A small image classifier, trained from scratch: width 192.
Rows from expert 12 of block 3, named by matrix and row number. Rows with one number belong to one neuron. Each number is 128 + 24 x the weight over its row's rms, rounded and kept within 0 to 255. All counts start at 0. Numbers have three digits each. After the name is the row's rms in percent of the matrix's.
# up: expert up (model.blocks.3.mlp.up, 32x96x192), inputs 0-47
# down: expert down (model.blocks.3.mlp.down, 32x192x96, transposed), outputs 0-47
up.3 094:157107143132154119097144143129107083138114167118110136127132087158144175190136139111118103123086182130134153060124145148133157135152096156122119
down.3 099:075118114177101103128127093081133116144136145094138136116109095121116146140108156109153108161145103132101104132091136135142168079117108142157119
up.4 094:150152133136059120095113134105077114160135153122130105136077130093126084145166148159136103119173097120173149134113105127117104154100118082159134
down.4 098:120140132159171138126131072119151148113159118100117088128146138124153157157100123138125127109099105106115107136158113126070139154072114136147092
up.5 103:127119169097130083111106141130126103129131146098095073113119123116124085140134149153127144171130152134125127087146138104180112147084137123168080
down.5 093:137134136151100111138105110136167104075131099177126126111133160117124163140152118135129186151136119170094181152148157143122121087119123138109147
up.6 102:145156117131128109163144143118149193135141123114109126141145076117100156135118147147111131142151138091124092104146119135110112142134111144139117
down.6 101:099109104135119139085104142129112084141141104109150149107114101143117104115194145137148135115096147107134112166129125106089130096158132121113154
up.7 107:106110155124132135155131148155116138127133104147130130078110127129134125165074208132130119140143091146134138148120141126098127123141182104130117
down.7 108:109140101085152122118119151111124135078158140144128155123150157151139110097102139134101155151151142096099130150135097097136139121117121130095123
up.8 096:189135183118115189136119125119157124115154099143149088135140083159128126127101127123133107129138115106140109113141157172143126102127076102145131
down.8 100:173113112147139098104151142119102178125149128133155147095107104067102100148122115127148104145108117139086089112132144125126146102118127119107128
up.9 102:130150141151123127123130117107173093156081127089157134114097107136157129136154130142167112158141132151144124140180108176130122143125104134138171
down.9 101:110107135166151158128115112084107154121173112064109143070147152154104138121125131162134143112113122152099121124122123131145086108093103158146112
up.10 094:156128137142124141151104137131114144134099083116170134157098147143113120165149112146086127153207183145150139135142172123113118161086172129124123
down.10 108:117117155123111118120122160120088150109140150129143120115159139128096142100097140193129152129155162130113148154143095095080112126167125126187167
up.11 105:162133132113143166082132158151148153137129062108136098126194092136159121138171105087092107135125124151104142124109166135154173162135166123168146
down.11 097:184078112092174117111146157084141152105154137088137182136115103109118112114125165129094131160112141138144112127107130161148175134101169104115138
up.12 103:176142104134111105121104115150133121107120135096094096121145108143131112141122125101161155127116155152108111144086101115170109109121144118121094
down.12 100:111122117090067143156120139097091134099110100141125100116167151085123071144133138095131096143086132132120150115151151110103131128101115107141139
up.13 098:188111161114110117130163083147153129168152139124109115115147123124163129131111149108082091104095063130131093128076139164133089124124097117129155
down.13 096:147105120123148117144108125119115146118145120093090152087138122166138078136104121132098101089130146137149097122124119108132130089176145067091158
up.14 101:109127103118091142181155137160119141128162135143149121100103176159139096149127128138140148132138158126127127142095143165114103150139130133142130
down.14 099:121102137194142109117113065089144086139135109128111113113100112118110128118131098100126116136114141115111117159144143140128115127105149164124133
up.15 092:133174098113096174112121130137159132057125090104154117122105124128092104123121159095140103111090111138117098142154128120104136136137130156127158
down.15 103:126081124086113127109118122096144066101085099163138131129107126117111168119178138164182130100152107083106130144158147105098154150118121174152135
up.16 100:114142122149120103123102152109134144142117119090137104196127153108086124166095134145141126124108141120102112147110128115077156123068158162148156
down.16 100:168155125103120146134136108082119112125115131136103130103174120099092119114134096086128150137137142093090129103131173152132085163165076151149180
up.17 102:094161110093092128146166127135105156128132119132153114124122133150105179137127163159175156152090165089121138164131139182094151122114103140151175
down.17 109:184152138150147116121110082102103090143089152124143110157082146137096144089096083118152112121086142152127112130118114135109113064125118140078160
up.18 102:187105098101130169180121157125131113117118124081131119102123120105140124130096171109103151136135109115157159125112141113146134154115117116164130
down.18 090:082125101107152128091178159143104110111102119140102149136125133142153108140131063123147147119149121109167141129093083109126169110147141166161112
up.19 093:120101123083138127099154137048130114149132127114087095134121122162159090120136167155106141113161128129118150074133120115130122106104169112146111
down.19 095:098150099103101123110148130134135149152157124114157092182131164117149123083123118142136111128149160139136093139075096119141076139117095155106110
up.20 095:146094152086127143105121121132127103125125112150129120115108115108186126106123084124118136119096143138135124146111073151142127139123072132150117
down.20 108:124103170120158102150138127135110078146108153183068109126151110109136106119128111144119131132112112133127065108121131132160121109121124134123170
up.21 104:120081139131130148105166090141136125088166154097125137109097078111122143160110070144139135126144112103132094135103099103131099109141087105114146
down.21 111:141158151159136192128135095091113111144158140112143102115127115072164109173139109148178141176076123119169094128107077154104098105147099119143138
up.22 112:131085159110166125099143137126156145164141122130103120148091112138107182116138119176121108156135096080092132095101144158138113136123134127163131
down.22 095:090127115134165150126122131147152105141157126125108107144127087109065134189100119137133125134146114102131134138096105108120114102127130099120079
up.23 100:157158123092185148147094113088139114136111120164121144126121119118119143094152105175129136133131129128116158135140125107127131099108140144140135
down.23 103:105141149145119142153126127145106145129176051134110152127155132146122134118122100116145128137133106080161108129127142095088142158133151098140143
up.24 092:106112119113069117117149095116142126126107146129093165112139112117108090132135070111105089128158125103150085145149159118147202113136140142130123
down.24 105:144146131083145184136114113129096175116116131145112096119135115131171123188093099137140151125107114108135144126137093132134136155124120158128141
up.25 102:141194090130143114136147132124158117105124126075177143111117150118126122176111112097123121092133104105139150132146128125105113149109115101120133
down.25 104:135140168156137129133110113126105129099133162085125180089134119143131141141124139120111102090120152120101136171120097120135124156127103146104131
up.26 099:108078124157123118167143127104163132154108129099140114103127104146122102135110152084179168114162121122152111123147126121125112132112082125139102
down.26 099:133170132131136112172149183112123056117121109137148099171112131136186124112155100136140137133122116071101108110138153130102131112151136147109119
up.27 095:132108156140107159123092140156111127140071110127165104154132113139105108136148103163141111107128129097137093098151148168144135120127123139089144
down.27 101:113176095085106160172111121104109109126186101108155156127119103093130112157155108111143120205135156108112116154149131164082111128124168110130137
up.28 096:123110123132130132143126138167181136116148141126151155134103141140137141145131198140081124093165138110101179105100139093109178093111140136146163
down.28 089:159133115106185113145164099121128130131131095123136099157107102092133166098148111129099134174107151147180125174106116137119115124103101105085105
up.29 094:127107072086136120122140111137125132130124178130147125124138152151127136085127114123119056130118117114093092142132126112160133140137111123115129
down.29 104:108143104137147140140108143109163119120148104124112176117112141150165186102111104119130119130163121115117093133140164125103136151089156104093125
up.30 103:127186133154098115128129114120098147132150114128125146086143099096105103135148129144114124088114141119129117130121112157100112116127128074137134
down.30 098:106172115140155140135094094094124118164134172136135109120152133139119135114096115116121107120124130119145158149118150168163147105136119095093136
up.31 102:166115127144134131170132170140112127107122101099081144164076169113115153131132134092155095104121171130150135162114138154160099125138134167121099
down.31 102:123101123122134078145164137108084142165162141105147109135099171147100129171092122142134067167113159139141081089094092101121131156093168110146160
up.32 094:145139113117135096125134138161161130109111176133084194131149114131096105113127097140105172134120137155083175179146155128143124129047143130129104
down.32 093:110151185125110086121109174103153143089147099162145124136160144130124122155147099118115104165071109121111158135169100169125135146128128088151150
up.33 095:146116115155165146110148113121098082105116144156136117109147140118141155117150105103092154076118145142133086200119109160124085148149141162145126
down.33 098:144113153130066161130099144121098160088131093146129126098125179114153153143121130081122164177105129111122164114148127100121105124125125117098110
up.34 099:139107132131103090110083149092115129129118145101117078104119158102132195100099106161141137131157150109133120111144117155113118138170164115117161
down.34 096:179160089127129139129109117130152109140124133120151116126122130104091129111100138165141106130154103125126142117129097108073154129126110103129115
up.35 090:075166094116135139133109182139143130119142150115104149117092155089118104089127107137090119110137137143114140178115134126070156089105157127166169
down.35 103:132135157152145112172119134084129131070108157153137142127139177112133139143138125100146108145091123121107112101148117139188132117106167105130115
up.36 098:108125106135111148119090102144165126153124126094132138121131118181110089140133123092095134068148118093177120104151074141093137128116110154126131
down.36 105:076136206104092096114145108083124111122145142145132140159125122068125134116087140139118113172150173172091136150170141125136117114061158126119100
up.37 109:131124160142155081120138139146106184149147147131123130113169134108120125104097100162137145128129139112135122108131090124128175154108088174143113
down.37 104:141154128111094195141118135136102144128144151096137130136118104140133145128114170110113163088123148136120135131088143132117157089121131125126128
up.38 102:124136113146114156152108145126144084157119102104151108163126153144153196154138135141120131130116094169123162157104172105163137151100129118124130
down.38 102:083114128166118158183113118163123125125107111080097109129094163110135142102133088119105127147106112151137154112158099119128103139148129117154133
up.39 117:094119155148124142119132139120144098088172108096113164125112132104146086116137086136177102153114149107105079177162081136153143147092153175117166
down.39 109:115162108136121103096118136153113123079109123164117126087096084107123141143143153102133156141128146146153106139118143083140169117082136131136120
up.40 100:132113145133148120149114129123162165173133078136135129123100145150099140110129160116123165131103151157131132120138133167105128092128101105119140
down.40 095:118152170110131118137097124146140107096106106096144143119137126089139173102114166148116111141116143149118128075099103131119119111186134107105119
up.41 096:124107140118130105187087148123140134138182098118146113140125158099166097135155140146121123159122118130166089113152127140123096139121131145100160
down.41 087:132093133168129102154141129129133114134100129145119158069185118099106065131125105151132127113138145139134130090151091111099104131118145149106132
up.42 106:148091146123156141128146121126114137131133169157142177116118099102155094103120149153159121159122126129145137158160163116128108150145123125154136
down.42 088:071149105116073095120115095137112098131158116162156092096113136117153143120150113125130125114140151103108095140139130123117098121169147152152128
up.43 100:122121135152152137131140135149135136121147089140082112095109131137141141147116088134162143140141122101130107139153116221165151102126145097170107
down.43 097:147119166064122153144171132113105097109122133170134109152148133153073118144132092141069148118149146089136167108117108168162151116122127123133155
up.44 099:097106106107095104171133129136145143123097156135171139137104110105111101100094073087180143129154103078147139116103137137183123109146103084168142
down.44 093:098134096128147101134133087103139140148120080155093143137156139138129156125136117094139118146162103146129148131121123147082126135114143096145162
up.45 098:148097147110127136137152139124098141139140086125152097141105118152126130170137098093105138146101129090124131148118126152099065158126112095122120
down.45 096:114120125108108132110167138098133155130168134150131145096129087142120118143120131109142114130086116118117149153095158143139138125151163116128171
up.46 102:187174108125124126107121122148108126134116137151161102123134154136122113134098156140168129103121147128101136141145130115119108166122108099136159
down.46 103:118107091103106151157091154129158109095073161100084130068145106131137096091143120142144144092138088143145145148134110085154114094132130157110106
up.47 102:150159117096101097167148128123114150130186103131089118120141090104111127176103118128154150117142139120098129078131103145144092118126155129133145
down.47 092:096166111109156146175143147153123129091103149170096157118131122074142084117127141167123135118151119079119143137107125129112110142163124096130075
up.48 091:118137120070092131114118173162177132091097187096098121142097132141134090133119150153143099127109130144072139153105169146124115176113103175105140
down.48 102:137168120133144117170127167149162140149113122121155136111111125126155174091163100123146122113121098116114125118152117133137152116108151141118166
up.49 097:117116139126124113146112118113113143118094130101092169144126077090147135150157111088128153142132143105131131098129145103131135155110141099122148
down.49 100:103116132131150122139162098114151145140148153114113144132153123107148163113088117143135089154138116130137155156131133136120089116156157163166124
up.50 105:107112120134084141122183095129096166181153141185129081110097114139119141107134139143106157094117131114179104125121141158123141203123112160137128
down.50 087:137136151117089041119155127129134128114137111151159129119138125155140149093124110072101130130144143150149130163126138123137127082101139117120101
up.51 098:148149117085111129161136143136168092106151117111109093143153118114150100150098124137132195101138164136057180114107139094106145145137141173129133
down.51 101:164174086152126103088130085176143148160146117156106126097165148162138179118097094102057117121159102096157147143114133079157137167126137066139121
up.52 102:085132137159181124099139148132134139144134090132144099133122103146149186129166116170130130204122184160098127093125156128127101165110130088097128
down.52 097:118137181143108143129124098119117122102109108146129127131155101167085140129104157135118134143102141117119134112087136114149159107098102099127136
up.53 098:135134141134108115119161146137178138133153134139118127133145146136138147141100102153075119139108198152116162174092109105090094132132125102114153
down.53 098:128108156120106127087164100166116087115115131114144136144070128131098148167094120146124188094122154140130119082136113113148158134114109156112138
up.54 104:148099103142144106117137084089130110105157136073148088130138144122171142120137123134143128103100128119121123166132119104122120133127134143160146
down.54 099:128113124118170122148108088122118140161107131130111073121153163130115119121177133160101090133150144143110164097108143092126104128088100109095165
up.55 098:181133117140145091184103115119112100110134187109162114102135138156131127105181136070110149176126100161143109131119102155130107127148131120110118
down.55 101:082125119118140141138091103140110106112115128131147133126128157089142105130144104110116102134096142074132141131163116143100139107127154099126132
up.56 096:112127134134156114173103104128184119097113172141061128153161089096157171093134126120098174168161126135115067134111086143103138128123124116112130
down.56 092:129120119132138130148145118140171117139111147137097098161105160118146101177085143157155076139105110121143106118139130152140130160154146147137129
up.57 103:145114128096132169123129114148163147166125167142120049099122114133121090105141073135124067136136138098140118118155175177109137133095170085134119
down.57 101:091170166126141132118143150097099122151095120151127133136143102105165121107118169110115151150149143124166138150142177137127096112139111145149064
up.58 103:114112118126105158137169187114140150141137178128137139138145122126151096142152197099155107180106177144101112111154141125147153124086156125096111
down.58 101:106109141151125134110080157096125086172128096133154176115168141160152168156153126173090120180130132118105125076140125134120119158155145107131132
up.59 095:128133120125109186127152162165092154068121093103166154119107079124135096150125140067093134133087101141130141128145170125146128122107134113098147
down.59 101:134120151113132121167081134087130176149162143064078140126129157108153142143157166116119118106132115128149120110091167147115130091143112144173140
up.60 098:114165144157134163079082140135092156132128131176145138140164168142106142133122127099142111145090136129148143132112107125138158150147116081127150
down.60 107:164099142118060166133131135105121147144095129167133148133143137136094090123125141110105101123155101127105109071151108143105095125054154113097152
up.61 090:119159080119165154127073094150118097182126109118147120136158112074160166176128157127147112146115155134124170147107119086168149147123179144120127
down.61 106:125148130160122127116108116107136087142114120139114112148081135155130091127149121147188145119085096129153101132089150147130116142161159103127172
up.62 099:104141184116135088100112127148127121109104134099077161056146161127147150091117191083168117154108158158145124152143118114103140128106075117148156
down.62 094:161133096101092155084109136091154143164149132151129113129164108130128122128137153150132120127109116071082125111145112165156106126101116124082158
up.63 102:144137139093119146110106133139140132141178161113121122092160188099155113112100136102197109150129143133102097123135168100156125132132135172154106
down.63 091:117162111124084128108146135131103108108153127117141094122170132122092102127124125116112100164103118160130092123147101094133142088174183161133141
up.64 096:138150188144119152128108119141123077089132109137103110155147142141134127114141116093104081142102145119136157137146118121120104130153115095152105
down.64 107:124079154161092141096120129166134086131108084138115094126135097110123133120132122117118118145116086118106131113101123151145161156173115090107152
up.65 093:126087129118109128119157142143102054129106150150144147098137108102173128102102120108081170112143132161123123102092113185101136128126114155133098
down.65 092:162147130130130080107092155154111116120136107118117161127151133130126150103140135121117102129145138130139148175119091141112132097161112071093104
up.66 110:172160111082086121125127138137116115139139137144101136147127138070149164138114103133132134085158098111087123178127096180096114106117084137115138
down.66 099:150133119121123130103131132122139135102116142122136145128112111138147115133131158087138134118098118110142118180099107132116140143105138115144146
up.67 103:174116089149140111117102146132098138117145105142133097114161157075148095105097113095127118151125096117126141140108121153115105127141144159141109
down.67 101:146170124133119095064099113138104192094138138139122142120080137106159159168105152086109130133153143137165116137126134147112111135108086100136150
up.68 104:100093110089097090149082135127127132126140171108171112119123129111141125142116120121141111132104160079151120098093160128136133128135163122142108
down.68 102:139140158116133099138145082148144105103103099141132170123169134118090117109131128089124103111132124109104119121107145147157106146133128119134172
up.69 094:144093153152133127119123178110117116186104154161162131146081090110082135157091117115146118155110141099104138129144118131150136168128111165164126
down.69 102:148133133119104157151130148136129123105121090122171121114127141112162144121157123119121132150079143137182149097132116091134100135147172161097131
up.70 098:124101101131088151138119088149110124172167159106098138114141129133136098123132153127084127117126105134123113119142133151111094152116111091114132
down.70 105:118149118147106145109131105095119082144097148129106094104115112068140089144111119143156120092134141101107153136122161115175128130131131126118167
up.71 108:084119093144144120133152098144124098090140128125148175116145123131140131087144133153139117113087117138141119155126114117115127121144114156144153
down.71 104:147177102129074114163100116133121138126170140155119112097124080113143129123151121105068115100088111151092157124132110138132149131164084115160106
up.72 102:149124114164169119116147136144145105147168147146153104108145159150109109064092152134068098159163113098096111113087135142093103151141188109121112
down.72 104:197124125162156078122111106119089135121154112155159133132130133126091136128145127173165147158116152123122107103135141140188135097101132138126084
up.73 099:143103128137111154119124120147132167126119147111123115181174139166132145135121146127165135108128119099115171140124083114137138096098120095144154
down.73 105:093115170127150088136134140190140083095135133121139091160120147139102090136140114140115124150159139134120140140157122129173126112154168146185148
up.74 100:117134139126113102140122188117083127139118082152121104102088111153165124161093131113142116096137150175122137104108119132109118143148154132107111
down.74 102:088132162148117131154151118128135116147127109121153101149125096098115111134162108099120148077117116131153167123080124159104112093164103124125082
up.75 097:143127126132142136117134140128130073157154086151119143103098131131109127139170098128134103137163085149157102107128103119156144110146145106162105
down.75 098:104117129181146127076130145145117140138129088141127152177171128114120112118110154111108098150131128125124167100119142146067121148131131098090142
up.76 102:117102102128110148129152126106169116097118127095124119085122132140094134117168102138094140131108157157140161154149093151105133120111157177096135
down.76 103:112117146129129071163123149106142131118111135128128153190106119147121105110138174104157088116113108123145137120112124119157091152098108076123113
up.77 103:109117117094135125114106099128103154157150154126106104090165125154122119134125112138147149136176123149120101160132099116108106133107126161116131
down.77 099:135133094072127102122120106092126132100105101092120133071135132105115118121115148081132138134116132104102157132115108148128161133138133129136149
up.78 095:100136113140177161116121123122098156118158150108145116123170140107108122116109132143152143142112137140138121117114097121110147122110096132136108
down.78 097:117169085153150112099122150110104096151129134125142187135116117156101117142075099105142148140134150107145103111164115113127106133114109119109076
up.79 107:155125084161097125149156145164133100126119133134122118094113164157138104112153121148095123157119137142107103145104168103160165126087132184142170
down.79 096:095115137088106173121102149120168139101142116113119135123117089138105092107133114173109129157142145101093131150129150124158143168106119122097143
up.80 110:168183094122071142156120122147170141084156142151144141100080103120101159128122148146133185097129096125148122138165106149098107118146133090118112
down.80 103:112163138137120123147111119109129176146067125122114150155101117139141152142124116128092095108094089134129114114153112152159141096143135159134165
up.81 098:136155123132129130151168131144106184155135186101161132186137141111105163083146086171118155135152093140152132155151140124120096089140169107123135
down.81 104:119125082142124176146113178126149154147099121090136134129137151189108086147114108129143119157107101130132091187109158117134113133095149114135054
up.82 100:137159113133120085125102135119129162115146106151117137096117165124133146127125107158158105077115139155126183156140103150119148115123110155106147
down.82 102:110133115091132153125133130124172130113132082128110077143128175123129101077118108093133139151129132153107089128141144122145164122144121177098132
up.83 103:098177153103126123185119131128152100130153130175153119126158088158108154122137131121130127114172136146150111138092086167141086118111127108150112
down.83 100:112147182162145150113146091077125121106145138109150076150161120095106164145111141126110146161115100123126126096162100131119141132104133120069162
up.84 101:132169138145116111118078161094108101127117128154125085113118122123139133137113118128129148133154142136118148139121091148057117143130102122126137
down.84 104:122132187099096153109131087135144115112165132090141128158136065133147122087183145121131146113132111142151108107092105137154110106156136184125112
up.85 101:163102125137130165157142090132145117149128186155130108134187127105141150144123121155152110141131117133094140126126124086138174136152096127086146
down.85 103:130121123121110124146157118134161136153114133115132159086137139157142140090113171116143112161157120129144123114121146145137139083097135151140110
up.86 114:105152143131141162116131122165103152133069177111179167153125144150134122158125147173102119121103098133126108110140109128178150116154145143119121
down.86 107:104156138150166122144085115142105126111111119127141120180105105070109142124137079140154122116161130128104115126150131119167101082097138165135142
up.87 101:152104157135139150094101151125125131151098120181130165142112126120134124135104083093103108094170126118120115119146157203092162136181144117098137
down.87 098:097130110156123146116116134133135113090156108106102146140124136133095139152113104146115144109089133129120101121154123157093152147101096098119109
up.88 093:132126125153138124129157120123129146136108166151133089150156095124148176149113152131114159107130141142123135111103147112135091169131141154100107
down.88 105:123132123101113095107119137139120154127149167106155101106087106121111128173145117119136158152159125134112107198112087134105113127115150145145147
up.89 105:120158180094132119111130153111135095152152150135120148110109095144120149096126107143134130183128091125103136106112171150132126096109105103177120
down.89 100:109096122123081123086158134107118137147102112154087118139172132136174083118126115175145081141130108132126140124127127136103176133099119118110099
up.90 101:170130111130102134124094136123159152148167126125140124102146132148129141150104095171125141122079158119106102103104106164164107166133101102152133
down.90 095:131110150142112107153120132093133136109147116161123104133167126143129108156104124120133113076134143110147145146141140104155136136138128164163142
up.91 096:149133155204094100104115142121168136095133140090135121152153107124062133109120177097146156105132109098174135122110154130127127155126146120138141
down.91 101:127127099117166149114192104151133106125123154124115150123117131109133132134154147131132147114114111137155130167120098159096118114156120158112148
up.92 097:107147105160145097157117135148114143142116156148127106123133126143120102119119091118133163098129158113130113103086127136091127125102130125138118
down.92 098:144089169143102116079142117110135102119111114114130129128136147088119142189174102128114149085157109193100166119138101138088142116209121134146158
up.93 100:140156113151158096125088107126114147127140113117145157146140140176120142139101135119101160151123123141131103117119147095153115112116092134122135
down.93 106:140184171124105151147097122151151118117104092118127149129154145124140157174085143126160131176191157126122158097122110131149127131099104081146165
up.94 101:130084126113120124107146112133131113132156090116135154176097104136161112105129130111088126148146131159149134131122126163152122135101154164111183
down.94 095:090142136126132132103144147135239114096111140156139110119128149124169115115162156153152138111124127103130144141133110111130119148091130139126116
up.95 098:127102131186146152110157113132159123139167148086138102101138147116142098129156168089157157139156180160109094150127124173129156120131120117155104
down.95 099:144096139119178136132134147147107139132154164102081130125170155122158148091170144116148159123150167139118144131157164177105154076117154110112125